Weights of a small sound classifier: 11400 steps.
Rows from block 3 of a small sound classifier, named by matrix and row number. Rows with one number within an expert belong to one neuron, the router's apart. Each number is 128 + 24 x the weight over its row's rms, rounded and kept within 0 to 255. All counts start at 0. Numbers have three digits each.
After each expert's rows are labels from the 100 clips, of 14848, where the router gives the expert most weight on average: "top examples" is what is common among them. Only what is clearly more common there than usual is listed. The data: synthesized solo parts of chorales (CocoChorales).
# router: router (model.blocks.3.mlp.router.weight, 16x256, trained with AdamW), inputs 128-191
# up: expert up (model.blocks.3.mlp.up, 16x128x256), inputs 128-191
# down: expert down (model.blocks.3.mlp.down, 16x256x128, transposed), outputs 128-191

# expert 3
router.3:114144142125098087120109147107115149152133084115089139138109157121127084103190098098114132106179122119110112114137156134111079170123122100137108132085140151157124113130136102132106124113127154
up.0:139155160145138087127114117152118100132096128171163146138135120151138138128138144091151120102122144109161097074142171124133102123101117103114080136101163142135114109127073093132114112144140112
down.0:135102096120089131122210130129166104135163143133118167143112146131083096103169141153158142127135167103107131160138113121099105114153144127142167133126161151093116134113141116107155098115078147
up.1:126095129141138160142141138094073139118129142115121134105181144114099155141113135120102113117112119125108128095123121117119175109208179131175105105130166140123124104119092128117171123116141126
down.1:126139131138126110124126140083081108164154121108099126146111149164123109127143165085132108120127104163114143123157128177146135135115076096152135134131142160093085174151151145156062127135116115
up.2:114141129122168142151090125153088168097124144124117160099115153072152144127125157122138123132110158106091130134114103115147141152130107127169120138104105128127157116123107153116142087081127169
down.2:104102128114113100088135168167106111135142129152135154137125158090165132100124141117106123122133140123170135144118097085104142164140105141177100166138109126111156154113140106168062102138125083
up.3:164103160135155118090125145075164138140141109121115107169103136156132139103125132165128140072143144128140129113128141097143093135127128141103116160157132130152122085130103130118138134117142135
down.3:134079128135130121137098187120134180116132123112115100138113116165159125100112136103149110083145154082161092163107096092159131163135143132095129104115101120133170077110124129124129098187136118
up.4:092123131130135143099095125128170096093131143146116168145151185123152169148146112140123102120128123132118080087145122121152083180143173122122142110108151160130139144136151146141113094103104110
down.4:157160137102163071152145144122161147125105130108126138129122109130114116173104145154089119159119146095157144125115101101157119112146098108077091166149168124120114170140139121163139138145108155
top examples: horn; note A#4; note A4; note G#4

# expert 0
router.0:094134158092144099103140135143130161134126078119140164139117113109137140165103165137064119131106140155117133114174154110159156136125132104134094090079138154067111114171144094113123160120178157
up.0:131112111104099120119117128126105128107121151159138109173122149090109119148150124161135119134136138117135117133128143139125141128198070119130118153131128135089102186124103139141101102154162099
down.0:119156129175137128096118153139087131118147171126142142106107113147143110080117106107138128132160111110138132098141130134123128097103151137117127109127072162161121117147116136080080129095169114
up.1:136127134136152148139094107102200147147121106177118118093122127133147113151159106162110132084117095139175103120125119155169103146141095134138143126147117135132138104085118169105099080115130114
down.1:148093110132142127107100176104151140138134074115153136142116093099173155165099122169146088089086085124151109150133099120137107117097157142169094136128192096110146105149119165120153145125135102
up.2:123159124142151121155120065139097132152152177144154122112124083139140108144142145103136107101113125103113093096139101162110105076137139158127190118116126137128120116174104133144078122167146133
down.2:131159134139143091114153129131111161122106104114146121169140137132089139171116122128134144134107122136108146185120137122185148090154159144125083068091114147138149110131125117102119161113157125
up.3:142148150137141128144080129106136129115147103125101124120134138124150142129135161081106164145162150148142152136126108094157118102114118129116135143147145095113135144103134183130129101124093125
down.3:122118118112136084147115117154150137114131122180140198164137109148107075120111126119083128127098142118158110108125166163120154096178130099114080148095144193131126129111116086167114165150121111
up.4:117148167139123162103175149142141146158105169122154164116131113079134139125116149154110106111077166134157134117169135168133124101117080131095140107127073112114134086104108183142120088104134095
down.4:178132117144109121140118132154140105132120139121103147092128101122095113126156090139171139164090152154138140118118082137138117144128156125139117099114144142123132172137122076166133115132137120
top examples: horn

# expert 14
router.14:090091079097130109118140133118136161070117125149071155140117133136138107078170099087128129150121123123124108139149138144081138162097121129086101149105141128150099119114127152108133113102125108
up.0:122157088120121103110151089131140171159127092126130117155085136122157107139159158147146137101066111125147106144135133162181135105142106108104140163115138139109121114117128129132175111133180138
down.0:129120153153131146114111126149145111116112147153103113140152111145084107144143107123144139119121154094138114138116170130118133167100100134083148101129100074164104165141143115139076106138116119
up.1:155114126094149111140130089152092133060127101161143113103082141153138157106134109133125129129137134135169121103102150117073153148134148151147146087117147119143124141126151105132138148141147143
down.1:117101114154168141120125162140118106156118111126142108140157134152168178153152126130093138096105121141183127136104135092128072133106064110128099092123158109143114125126126102136123142114209094
up.2:093143110101128105158111105198146127071130171116163107131159134144137121160101100077121131100090096112147130103122145188123120141118125149134163154126141120156110135152151120132132119117153145
down.2:139163133171094162141154124111121125162105118125142092096129139086126145136154097097170145104118108101127079186109138089129111098122074105134109147125151128126152111118158131104121105121205152
up.3:111105147128140147111087137167131159102135145117129155090102099144121166141161119115128157101134117148153114091146098112167131146160124154156120093141113174143149149143159134120145108096118095
down.3:140146141128091118080112149113112116143129138153122132132103114116139097113185181167161124114101132129120145152156126136110143150129073108101104168133140161168153120084137106120108137090128113
up.4:133157124174159146127133131145148176094165176147089092134140127120186113161146148108132111151102168097139113160131115136125104134120133134108118147114178173144119111114113128134105114126119135
down.4:150099134137107133107104134115116156129149078153142146126152132082110093151134135138147178103127125102178115154146146167090138177134109139132116150158102102157127102145130114089106135175114131
top examples: double bass; note A3; note G#3

# expert 12
router.12:119122130166157114173143105113144116137096104162143120117102106176162147157112111128124144123100143161094129171100166120145087120172185184140114149142105170091132141110105109126158131122092146
up.0:097117171141133141118183100134156127141180132143136116075118131121128099108104093123104143155132163084159117147161148120136192137152122127117160126118143143129101149194148135124145123092168157
down.0:116130120133074128119106103141110123139092183125107129131145121125125114133157138111050141132116085149154157089127093147159138134093109093096106148076097153145129108162110150109136138115113156
up.1:115119127081152156169134128131117116150121148113127118146143118122130133127152146103192118110120155098105098135143115097098140152148126101105123110140142165169134131116129094101144160139126122
down.1:141148146129142133166073167126116118114106117117148154107110131148127140107149104092122136117111147135109207177134121120146180143124080101137106076128166078131111113147138125151111126138185151
up.2:159164142142112096130150111108139156122112102172172104099147143168135117125110162117100155124127109117136145167132113167105117130118144156100163112101148119103141163144089138112123146127112143
down.2:084113139096169120107114129141133089147129129138125154132129113139100107089134162168098141121161110137126148155169119173115080120055106133148194154111091092136158149151163118102144098151115158
up.3:061120137112098103158136106119179157103120138149131126163123153141114126166149139134088113126128110096167099107150154156115131139142195166145140159128137126126109140139120120145148084138157163
down.3:161094142091106144107164134127119113153118120110102164124105126166112187133116147090117097115129191155077117103115142111153089131160151108105110118147098128126111116173150092115126126109107128
up.4:096164190142126119129106084157149123125101156109161153123137179094131133128123111132087146155124160129145134143159119119146121156144137122135104150090092158147124131129071143103142093141110061
down.4:134115097116155162156119109118104151147181134142119096142115126121131144160133134147147112127129106114065144116096124109096140101139152134103175137146123151144121131132135140088119140112125189
top examples: violin; note A#4; note B4; note C5

# expert 15
router.15:163147141152154139089135076143143158137147094159156089118094086149142161189100125160150155138109100140119120140103132097111108129145142145119104134119100153147124116137108124137154163136166102
up.0:058111114143122105127181145109124100119123107112114089175109107109155094141118153147112125107122119124141124124126153113134127125088142147120154092159092107150154120113117115127134171160106136
down.0:102136126125115149129109103184152149110102122143109137095122124164089183145088103141123138110093123120151143113136119102125109108161124136119125108133136146130147122148092109094139088127131146
up.1:120133120152139162110114077153129088177108127119139118197139089120095132157103105125101047133104148128111108155125168136111103134144129120127112128150103161120090128126167083135138106135125085
down.1:150189085180149134082141132164113145145169126106132098088102115153131098149136119114161140164104123109110143121139104153118121129084093140103122133140144083141174098119115126135129129151134140
up.2:140140138155109139137188168131110165175123137157109168116129131069112102094085141144133096111180132105131159126139122109135100095109115115146131147132128148169129145119135115141097075115137144
down.2:118119106140113095099083130113126097135149111123124130182164120146176174159108064133150116113113116119115142100114108137101118080124153125131166114154114169165131097124090116138159140122137107
up.3:103126129136147154116178122109143124105118109156117128126166167099133080148118108076135112158117090133184138176147166161143106112140125126171077127124098130160112131179099123111100094109115164
down.3:148154094130126113086116118118163159147153098140138065113163122122144156118111087098121124142110109102127098114110142112086133083132109141126097158119132105139122101162139132165143155121147092
up.4:117138181120141134133135112111096128114133086121105090144112166100136146135160134079126106112138119133190130105158167117129099171140136111142106145169159139153133149105095150102094149095122137
down.4:114175080104089151121124107146095130131161133150109134108110180100168110119133120133179087157169132090104106165144120153152136141091137106140122127087131093120103118120141111117100125103152107
top examples: viola; note E4; note F#4; note F4

# expert 2
router.2:068137122122116103149091145101090107169100088081097136146124128137169120122168125169108153122127116149166137145093150167134131133130116172138104158080157144104091124118109148075097110122124154
up.0:149159128154176073117134099118124115158119146118172115147110116149114105155132148129108121092142156089157081113129146116114102115160149087133108102126176150117146119116164130114120093166143138
down.0:123120116113131082149169107110113124106112118110147163140126130102099106145102134072143147139109127119104153143114098104148201165131120149105109151117127186111156154145145120154110145120196119
up.1:118091111119197162113134126158156112127140089147127139165130109169186138126123068143079117148135100149150161088092143094094130157118087096173179113164164134125153143133146139112180136097123117
down.1:146126112150104120134109135172114142124142116129121105090066140106141169141152153161122140149112090131121142125199130129132152138144122123194147144172115124124137140137148128104115123115123147
up.2:131139148095125125090100126133107119142129121145107131118155113146105133114171114132109144122098136123163102174116178130119161107122113109156188149066116124131152141133100132131157119146110081
down.2:104115123163117121085151117141141120182140101114157125143158116125160135124139138101115109102163113138141135091159109109126128140163105123124147118130111157124138125144112110107110113097090174
up.3:160150112166124168131121143107147136138144115138137124135156134115113130117131125134130059127127133115150157111183099120147075146124093112168230117080157117136155145123134114174130113162197123
down.3:138129115138173179106148180130187132124095156123112129119163127124097126102097145144150134128148137134113078109134142111090141098146158151108130162144111137099108113089167109173149088142082128
up.4:175155124143160149106130087111109116119104118140119139127148111143124112128128139084141147077156178144139157121139119126152160130156148101102135109151108111164090141107110103106078164173170116
down.4:122170185100147118178132169123132130149105118086147116120150144121094161129129161173103105108108096147152141156108104099117101140130127124123136119141111148140152149156151091106095140122103137
top examples: bassoon; note F#3; note E3; note D3

# expert 9
router.9:105177180136128151123099132121065128115117129090098141072099123107090115091104137123132176095135099140107132119122171105137140116139086085143133119130116162126092109114141125127149152122122146
up.0:113134139116124148117149095114150135160106103141122107139137102139119113188098140124110110154119129146121117139143134153110118128063168092107146100163147145140153145151142120127101123133089136
down.0:118128086095169164129151092147142079158164120105114163089156154133083104142116110058101139121138130164184137159141119135138104133139137134156166101172137122143121093110139101092098120155129140
up.1:107121134127118128158109166125124161164132085109125135142143086074123126151162137123061132116137093175100120113135133119132095161093128154098141117118081114111136160176112098095082139159124153
down.1:111130123101132117153128114133087130114130138183120137110100158200134139096127138148103128098159149130159155121114119129103147161130117132160158172106117132161128144072136111142144103115114142
up.2:145117119106123118129118100140142146131106122089162085095154111135075130103093161196134089092130122163150152144146104106127112120158122115149131098141076167097140111092107224113132078145176111
down.2:092157128092126090118120149120150146152094100098117091156103122135123108135114091130102090149128124158120169109144151160132143117146162140126137141119146139103126137130130117149120157127063181
up.3:092116082106142152124131089132102087143173109118148143110098128138093096141157150094109136098126119128114128130146174108133157162116180118138114159089133139117132135168106127131130122131145159
down.3:104143168117147133157082128119125138125143139134157132133124178106168110097113189138155095122143132098140167094095166100108123124130096119209166116145095150077144130159121115160188097096156155
up.4:128121130180151140135138134134155124131120129109109137115154157145146131117136164172170162152132125088140102101091114158097083088110110167160146172150150125122148141110157154097117123143110141
down.4:122128129130149099123098151092138161119093124119153134130089139120145118141135152114116119084153111154110092135100124111132087153104143136068139115071139133127103130134138130124136150119166107
top examples: violin; note D#5; note C#5; note D5

# expert 6
router.6:159131115138152093126091124110118112140114175122144092163191078092130160125099131139127097161151104132129109137105113096134107103120161088165156120168148140129140107143097153119119164114121131
up.0:150155175141098126091109099151121155158088136155144142139141122126128113161141129117145134163099087092131148121134156125152117089118146150144122120123105121122121113124090129176144148136101124
down.0:121182141145150153099156131111150156153106090114118106125109115108159106179140088133181164169132150165148129138117127134166122135165141109093110144139155113110137135149118100126119125118109139
up.1:118148151137114131172170126121120146102117129121132065141144139119159085081119148151141107144136136097130148167146143123158127164155125130144177147105149127106153122131122134138160157133115160
down.1:125111144144120106143170068108081096145111131156152129121143118123150108145102100122126153137131126155076138131067119104128097126134170139155142080156149120132102127154120086166144140151118139
up.2:149121140135113169118113142112085130131155111148149124130103148154155152137166138130122141129139137135135121128101116104143150130123140138119112125156114137096149158155162129146157119130123124
down.2:145110107137102146142120138116144121112103111151138122141117149119134109119122096163133135123113095153150124115108163123097160149104126130189129154182114100115130138158111164087148113139123150
up.3:148101139158160064125120128137161138167151158095117117149135137095150121155171094134104157123113117108147088109166125141147097138135152151114155126099137114141129126152127152146111138129161139
down.3:133110106125151142091141151140120114125119092128117164186121101160129124126132165113112093111137140116156142087152155136118121139143128121132156135108148143140130140138146128134138150122122170
up.4:100141128143119100109194128132166126108108164159177088122146118122117140059200138132140133115113082165155127119116072133111148110123140120177153132125129115138139108135083130105170119142125078
down.4:119168130123157129118139113137122125167114109110092147108134163172110140169102134085140141112104138131133125134157147117119146151122096122095153110112112138110124152083128124136158161153144083
top examples: clarinet; note F4; note E4; note D4

# expert 4
router.4:178122114102094109134127153142129125116113144102104148164143136077125112128099096123129121149157086129097125144081142148159106145090143118183114131158130111152143102171126161130118149110136131
up.0:143143115149089104142152137173080099135120169130143088145153082127140168151144118100103152124123111137179115142128078106093128124150154141118125153159122129102131118139111134144105163134147121
down.0:108129126109156122125118142138178159107165103155112144151099160099134154158156173122138132080109134130125132133134143138127144153148075154113107111114139082142180101129102111101119124139132104
up.1:164182120142084147122157105129113121145115143142126124148104130119096114121124111083148146168159141129158121090151081141144142128156156108130099098127114142143126136129118137120120157102157138
down.1:111122127135147149105111163146146124159132116163086106097165089174111156162117134117115111074140133116126162084134149126109069113131117097080102121131185156098088156169126081146158100139135153
up.2:121109111109101087139104090138113126147118139146128107135122121131120171153151100123126093115144139075184125148113135142144129111159135154175154105108103124145138127111074142112146122128106111
down.2:133122095102131156128129159107133144089139125101141093110132156112107136090155117152184116128157138105117110118127149122107115111083126167123070142144118116106141136100154080083084114118100148
up.3:130123165117114104139134133138124168100165143151131154119121143171118113102112177126071162144167155156131135117137126077131155113088100169113125109123154121121154159152117104139094171118119154
down.3:156182125131085121115165140143089173066136168140147093139147159127131171131134135125150133128117158148140143107125111123103177108078125142124122160132129112133167116133142121113166145139105124
up.4:144127109157155144142113103165148120125135141116107160119121112130118147118122112132145094161124117185159157104121124091172092092160098132149138121127109105135134132119129132107175154146104120
down.4:157138108150139138082134107116109142135144078117083147128115096173118119144089077116100115128100108146107140130123144109143069090137118117092106088143133112116132137112175132098097121157115165
top examples: horn; note D#4; note D4; note E4

# expert 7
router.7:131111102149151135170109169106152095152096128095129125148160129155112136099159083119155145127116131125126096145113131126159123095176122162116155153160105132100122113147095121135112099133079125
up.0:129103098150166057148113116156141129142118091118162125117111120107150119112140190167141139130113128124162135111144134133146140122149104126148111155044176136107113128121104136094120117101131135
down.0:154107167113118096151133114086089101107107103138129151180130095131105140160129115084161144114128152111141141118131114098083135142138161100131108105169158141128115161161158063149108111142196164
up.1:117164086111128101133081097158177138133106143124134153146157144102117151136108141131125087127151073132147141092153098151124124109115136095138181119139121102152115142149159103088110153097128106
down.1:132127101138111109158160112164130137112100137090142101131145111160085156088116131128126069129138135109160104108153131107107129159124104148133123160135106150180146153126150116118143147162146135
up.2:134129160073133155079122117153185126139123114108157114159136089142115103118095157148133137127146155122138144128134150118128092141156143141141093116158128107086086164153141118104153172167111157
down.2:130110126157148106148111169152113142105129122152164097114107128126134099097115149114147123156139130157124086109139163126132163127142126132179141134123142140083143094115082153094124112144096145
up.3:160114139093085134134125155125111103071115176138171114120142132113092127105166131086163080133128138094094132119147134132119195108136131114147114147135099084118122169126150129154077094141077140
down.3:136123145127086149102154175114081153139131158144095108106117141136093101120122095101120201139139155166122096125130086160167148156092120180082155108150149159102139131111149125099116124116078126
up.4:122141115120110144136108138140141115150095129160120117133127097088137131113132127103154112119154120138106119124150113090114139149147154145100167146137118129152114124123113161147160126125130114
down.4:108110109120199100119148109116111115067100146127125106134182130161127120128095145136098113156113115129141085131101125142167121120134114177140150094126134177142107113089122107163086158145107106
top examples: trumpet; note B4; note A#4; note C5

# expert 10
router.10:139186120090097154167106110110109108092099153135145118112151150123108135113107145161173141098149116133159116153152083117140145126136105135108145125185123094166151105097180127125119089162126107
up.0:145141117090141166131115111141086130114126191127133148099162127140083100096106125060142117130164146116119125099169075118103139156111104135109167137151134117116152135108130097140108106137125157
down.0:123106106107118146121170144150130130132151118117138109162114158141123122132128098109102150136112115113130108126111105161121115091089126136123116131120169114135112168150128137125129144142119109
up.1:121126142141113132132104163136133131153139152121124123131128160095097117116128124147190139154144133048165122124148132122108117120115130099104145101108151127168145083107097141141100132132107138
down.1:132142123120174139099144114130101147106141139162097122111096149120124155085146072118140140161125162125116129127137086136121130156172118142070143177132134157126121127151123111137096108121084150
up.2:107129155136129168090113096158151129149130128188129128164139111153144129172111176137098131139108169132110153107154133161169102151073132132103099137167131120137134116164132147101146067124122059
down.2:154086105133137094114072122134139129134113168119126134131115107132114137097090142151162077108170147159158141147101139115113111177153161123114131101124115145127142148120138144153135115153154110
up.3:152120141108119148106133118122172128153077121104110144158132088115137145123102180146078160146122119161119150130132115122141070166147139108135159110136088166126131114120107139097111161120121105
down.3:057122136095119131155059126138101112095166123113138079123131142155100088145121098111124121118128130090145187127126133115086190075132140156122118123143121155122109124106166133137136139084116114
up.4:118127141111167123158122136104121147125139123093119084142189131136152130153134087143120121140102138113087108164123147132124159098144099147132109126164143087134094128108100196152123110098120148
down.4:158125161138098162115087140141146151076076113125157150144135108124132100130134091109121090137113147154150150132149113122123142161123108112095135097163102120152138116125152143107105099149159154
top examples: trumpet; note F#5; note E5; note G5

# expert 8
router.8:173101115144152162091137141127191118175186114161114130151125158116122124118153108170143115135086133125094148100130139140144077166106123114088163131136141120135140131161085152140143123086144135
up.0:123138161115149133118139114155123146121079101148091175105138107133141100114145135132164148130172116138165102154119126129102145096145146145117092160086190156133133112147106129114157085129113130
down.0:120108131122109103138102182121122158158128172149121066114129102089166134133078104152119106139117131182080141109138081130152091103136087123139105096160150131134085176165125104135104116145105141
up.1:133142100119146127131150162116127077144165132112170093150162164107116117088187146117156096163130119077137083125140079137124152143116159118144114133149103100133140140095109142112126104119112112
down.1:113086154130116161115100132124138136116130133135112098161104149161142124176150098122156101130068144109139111180124152104127158168117126090139139092131128108075163166135102148148136116102102126
up.2:090118124179144143139125093126131135120153118154106127124146096132119119157131126092118111079111094115136106152123138092106121086132130135123080115144118143163181147135149109138078143125182135
down.2:124115125123139149102122094135141085166160099146160113142119110117128146141097138076184121076125135135130144107096124114154127151124091116098087139094120111139125123094144039086134081150180101
up.3:123116104117111168128131096128107174176130131159123126131126127121119117158173177107128137144117131154160152135125146147105170137123124110137132141141074076127102123152090111160110155116139159
down.3:132143122131157143148101150151181130156124123169134117137109132176123145127115122152155128141142139150104159109086150090136167102117144128143117109080053161160148093151162094111105098100116082
up.4:084101133142105126099124143145176177165130157128164152145149146148140139142143130133145130099132124132120121138153165117106113117119123067172107126064126082118153121137169111165144130117145131
down.4:165106133103145125153147166167139165206108122139140160107140114125123152092094085151090135115095145130099079121138129144152132120128122103122118135129131083135148106176171136135135086091137081
top examples: oboe; note G#4; note G4; note A4

# expert 1
router.1:140089121147121136129191118155151073164116134128122113156137128126122165106114137115158153164131158143089087150092164139130107110124124132137142156174157121136126124117132133113117151140118154
up.0:089145154171136132135152155128145168071127102133134112164129130110123113145121155140121139175126126090132130106147138145086166088139126087082128094122139119092190137172176116136125150145178128
down.0:134151116085122155119114150106115102169092177081137118118146098140174134078138105134181103140129101058114135089125096150142121134060160162155130163131172141145120122120098151131116148118111128
up.1:141148109091146103160130135134136150098131134136138129168144159115104168117021161118110127089123091106130178117119136157148119100109108127133112155123145115160152126122134126117113128124120155
down.1:088137164141136132116148070114126097127117144134146109100140105104113154118136143087126151106139138139109082103144170127096133150130147131134135100151097137104107095121154141085119145145113147
up.2:155094083102126101103130096122081152127161159142185123169096107115127121138118092165163091123127145111106116151124118172087135096140131111169113092150168131132111129114120107086113181146136099
down.2:139115116112119136179170119120102158130128118159060166123127101175166123125139144137123145162175137094133132134096095160203120163162131092142117141101129116123127156130076110170163137111174137
up.3:139119095148145109146124129136129126100083113110149139131135112128154141165073142151145126117119106112138132133129160099118103145162121153122132093173135096124071162097114120102141100182164057
down.3:137136158120132130134104148087121084154072092112122113175128034143145129109121072157151115128140129177079169129116129086130079151164124107121164114130164150143155127134107165130155116105110124
up.4:167127141085103119166166080127128160103138147147108151093129146141128101124157086071095115092146085134114118123097136123137158127104145123123095130099110142152167131125128138132156136120139069
down.4:136123086103126148107134124091107150130115124102096135116117130088114130161125162163111189154121135102140130114129133141128124167089132154150111097141141124110127139124124117116141143141111131
top examples: saxophone; trombone; note F4

# expert 11
router.11:142100158163132103132098133117139111096133110140106146112077109173121127125114116159108123136198165147141142106136091100135152164127177146125159143138150150119169124088164159125158092116108127
up.0:163119093085126130120104114177153116063152104133114093140101164130119121100161146096146114125128118174119147122120097171118135121111130125098171101158136122106159127126113135116104124119099180
down.0:156125178119154137140120127135121120179155140150121157151115181111112146128096117135095175146098081145147164116108144163105143115146132105159132085130109131097114142081118159163108131046109136
up.1:148142150154120109125129133122100083108131139152099109118126170115158149150085173110092136135131151167157153102125123101145118112057126131151142118119129178162138140130142096093122095150137132
down.1:140157134148101153140125121142150155110147159127142108077100094113117101095139074146153140128126125089097120139123187128124131140149085122119047132127152080171116133140115151172075109119136132
up.2:144138157167130116119099121115107151135109116117139096128087130106162111142126131146135144100147115118146147152144088094093120165100122132125139152080125102123115112152127168094143107115140127
down.2:133143100107118101112121073154179095112172153138186114151128124145125098111093161165162146120144155135133120095155108098127155106109124079122125113156132144115127096099124148162184104121142121
up.3:126113151080128139133174132150179087150134152144113163143106163149130156158105116119123112141117137107141164158133091071111166131153141121127121125095095153119128132119128125102072144140096136
down.3:145121131138091130125129128152141132117138123152114127106121113128157104134093102128091152163108141174162106068137120133160138115106131098118080118129139121133167154126070132139138135173149075
up.4:120099113162149142101112130120161137159134122131113111096115157110127149187194126145122098115103105119122117150098103138151146133157100138142085141113138073129095139148123150130096123101138087
down.4:139108106151149108137184111137134109157121116179130101154090149115131128108167130102171133168143133117146115114125121145129130126118126111073117146150127164118113105051143123124108111113112102
top examples: note A5; note A#5; flute

# expert 5
router.5:085109146149149162117164162101142113089135150133127097069105172117130115149128193105153164081111085133164127130105154096147176107146082141086091142098075131123091143102142115092152121139131147
up.0:128111105121124103142148144121176120198127113149133144125139130137158124123167137157152130114063120133115126170140140121145106138141129080132095126084133159121128126167108135109111119169134117
down.0:160091161105136120128155145149126126066109124092125120130097090127095142100159151091148108113177133134136112129116150113139107162146110181108098089141119107180138109113149137099069123082087141
up.1:120092137117143113064164156137166130113147091103108155156140154089115092113122124123074121144146147101166120105197133143129125111121147113098081111196107123113115146135148129143098107151134112
down.1:140098130135169114173141170137181114134092116075101156105075110101080100148137127109125122100133141106134173143081135103131102135143130147114142146098164127143153120122114138166127113100141137
up.2:101110143144102168116148098159109121129169140139105122108168156176130078100085132096107134139116099100145107131119121168088149137135090136190148119076091134093106131126140089140163136104094153
down.2:134109094161138145082151091118137116141106132147156114135108111191158125127097128136100147089110168178109114140120156129142102114132156119140110114111149113158124145113126113118104092149098107
up.3:138139112163146116152097139102145157166161108147147055110142110104118095173130102102098163149100119166129114106133108144099149075153114134111147096144086135135094158114139118106149102112145101
down.3:139111144147098141101150161131146139141113163127072144135135154144107160113109161093140101114145143164134143169151113153135122168117134132115097128131151168166174159108110143120118141123159134
up.4:140163184108149180136097113133114141143081115109121161104089139155141133173119142182092122133097131132128128073119103086101127136109148112160091088075127129123163164147117159131173088100115088
down.4:138139118132119103160119135138092136111147132133107135118099115113145156065167101158115119136141079103123119099143121123120134132181137098165130134159143108112132162129151205121142147126112152
top examples: flute; note D5; note D#5; note C#5