config.toml
model = "sound classifier"
dataset = "synthesized solo parts of chorales (CocoChorales)"
train_examples = 39062
gain_aug_db = 10
noise_aug = 0.01
n_mels = 64
hop_length = 160
input = "log_mel"
spec_augment = true
win_length = 400
targets = ["instrument"]
num_classes = 13
arch = "transformer"
norm = "rmsnorm"
norm_position = "pre"
activation = "gelu_tanh"
mlp_ratio = 2
head_dim = 48
fused_qkv = true
bias = "all"
qk_norm = false
parallel_block = false
inner_norm = false
moe = "top_k"
num_experts = 16
moe_every = 2
expert_mlp_ratio = 0.5
experts_per_token = 2
shared_expert = false
subsampling = 2
layers = 10
width = 256
positions = "rope"
pooling = "mean"
mixing = "mixup"
loss = "cross_entropy"
residual_init = "none"
optimizer = "muon"
muon_scale = "match_rms_adamw"
lr = 0.0025
momentum = 0.9
nesterov = true
orthogonalizer = "newton_schulz_5"
adamw_lr_other_params = 0.002
gradient_centralization = true
steps = 11400
batch_size = 512
epochs = 149.4
lr_schedule = "wsd"
decay_fraction = 0.3
final_lr_fraction = 0.1
warmup_steps = 570
weight_decay = 0.04
adamw_weight_decay_other_params = 0.05
Rows from block 5 of a small sound classifier, named by matrix and row number. Rows with one number within an expert belong to one neuron, the router's apart. Each number is 128 + 24 x the weight over its row's rms, rounded and kept within 0 to 255. All counts start at 0. Numbers have three digits each.
Before each expert's rows are labels from the 100 clips, of 14848, where the router gives the expert most weight on average: "peak on" is the class under the peak; "loudest" is the band of the loudest frequency at the time of the peak. Only what is clearly more common there than usual is listed. The data: synthesized solo parts of chorales (CocoChorales). In brackets: how many of the 100.
# router: router (model.blocks.5.mlp.router.weight, 16x256, trained with AdamW), inputs 64-127
# up: expert up (model.blocks.5.mlp.up, 16x128x256), inputs 64-127
# down: expert down (model.blocks.5.mlp.down, 16x256x128, transposed), outputs 64-127

# expert 0
peak on: D4 (34)
loudest: 250 to 500 Hz (94)
router.0:174146110149105110170111139084157080083102126131148117163115106164090127151121125116138135152119101127145101172153123142139106094122149116133138113152120108105142145147105079098120096088172106
up.5:157170110118103157121090137092121156096097107122130181096121119131161101096132096107151160141158130139178146148096117133125130156116111122115154129114118086132118085118134161121112159145151151
down.5:112126106157134123126127070145100129122149135083140114147149117099097137146136119143134137141131143123144074155124138107115170137103127115120154122142116122137154127163131130163129093137126120
up.6:151141168090122119106131132120136140104131117116109149149133100126135102081173141109126153171079117120098130143151116094107113109096150150098114110153123134121122143114114118123171139119098085
down.6:120144133162150097102116114098106136144093138116160101120094143126116150094099113112123080122159111124143131139100141138123114106154108168146102131124135133153141133127133096154116153136145151
up.7:140119120116107138175124130081153115158124128113134141112122133176091141141152173102125115089133124146149096140150122080126125109172130150112101140147131108156155132162140116152132077145117127
down.7:109098161157124149163151096138132133149108149139093136160117151120145145148131111116134145141141157118085143157154140161124123140139127119114145148154110123125111132108153102144114137094137107

# expert 11
peak on: C5 (36)
loudest: 1000 to 2000 Hz (67)
router.11:142107064097140111171132125149166143102158146141164138152117160164090133122132083153094172106117174107113122136086134114119125106100141114109088113133122127111111141120096137148169156126138133
up.5:166136159191114112148139128145155133139155116115132145144167161106081103120103116150096089110090128154121152099134136130130094136128094129157137119104148144148124133115136145154098121110102156
down.5:081128140129141165144078157114138106126153152113137137130149114107141081149156169120159154137139138135106115122105131108121109175152123142174097176102104084158155162150131154101147090135146169
up.6:130146101115088140145115145139119095103102145116155118133163129130095145167119183110169107112158109137132098158096111124118200149104099132128144120095135148133160121137146159124109169182146149
down.6:129125137150131111134141132145079106138146159154130111123127125117111126075156108135126135124112119130142157099120149085121099148155112144122101120128121106096159121149061093114139093157136079
up.7:101132095141155117160116124138158095096095144120135138112102145149120127145125110142120135121162148116142133169094144147110120109084126154154166071125127096166123149127121140171149123127122129
down.7:123121132175124130164116124115149146147169152145153169127114115152151114141151131138177154111141106103159138163135064127136096089113128155131114098111105037144169135104132117138135169140118138

# expert 10
peak on: A4 (28)
loudest: 250 to 500 Hz (96)
router.10:107086124133131157097101143102124128167155164146162131076137151114136097121145150152093146160117114152116141101153158111136139158098149094124128127103099110129169123150093130160140137103108124
up.5:118135119146139132094158140118089139130113132112133151177123109124117145171142132116148137074120148158115178132127115125137150127146136139158149086148105170108091119172150114137179100155135081
down.5:137086130136126116153122133108148165125160101110127167114142132122106118117077136108143155126137097129113100177130151126120103102132125115099147075098149110117104122148175138152125118114099154
up.6:105168132144087144115145099148119147159104102117129103102156176133133131128148145123131155127147115105151132144122118129119127172118109143129166150151129120102146103138169184111112143160128134
down.6:137140158116099143113112138137081114076101146121132127116105146099115127088094103077083110131146131153085138123112144127091113130169145126148110165133102152105168146127153113107144150170137132
up.7:139087126146134141115109131161155148088122134127114164089141114101118112127157086126114112114108109147151113122183133119154135129108101150172075165093148137138131171157126107096098113108130129
down.7:133141159126104107111134149102058126161118165148134157107080142122117147096136122145145127113127118110131139108090176117144143122111113107153125158128121105154131128136145135101132110143121156

# expert 9
peak on: A4 (34)
loudest: 250 to 500 Hz (71)
router.9:155129101129092130146144102133128117108120155162109158146106113153104142119140148179134125102163116155142165133149151150122122109137154137086130156113184103121163131103175088063091156130123165
up.5:116186085144079131116137102096076116135068113151099129117114158107167132112109133125139149161140114178131104125094106107149095172111123131151117157115134108100161176110122149057172101144117097
down.5:113124142132171156118156151131160143116158126124134147157157101102146096162121187105153134150137091093140159144157138114115103104105173116140106132104118152158157088132104155114107131095071145
up.6:085150129113092145128127103138114122166118136122134116111145154124146132102150109133122174139143104143127175138117120171099076144117114137128174167085086132169146144104137139143114164119132160
down.6:135119105138126158135092157109157146105141131127122126143139152145120111122128175141046130131126163140127114080176116119138085134141164125150112117141119142105120140155140127120152170067140106
up.7:135169140106154144124131108115115178109173134116106129169125154114123087108144092144131152105129134106150088129124124145141121104108177139150084149173122144109140148124140117140117125155150167
down.7:120128147148144133117142140105103148136127118132180132135147125076163109099129126156094140134129102098087095082094130162093149170136110098139142080146114159121092118161147147145119126104119108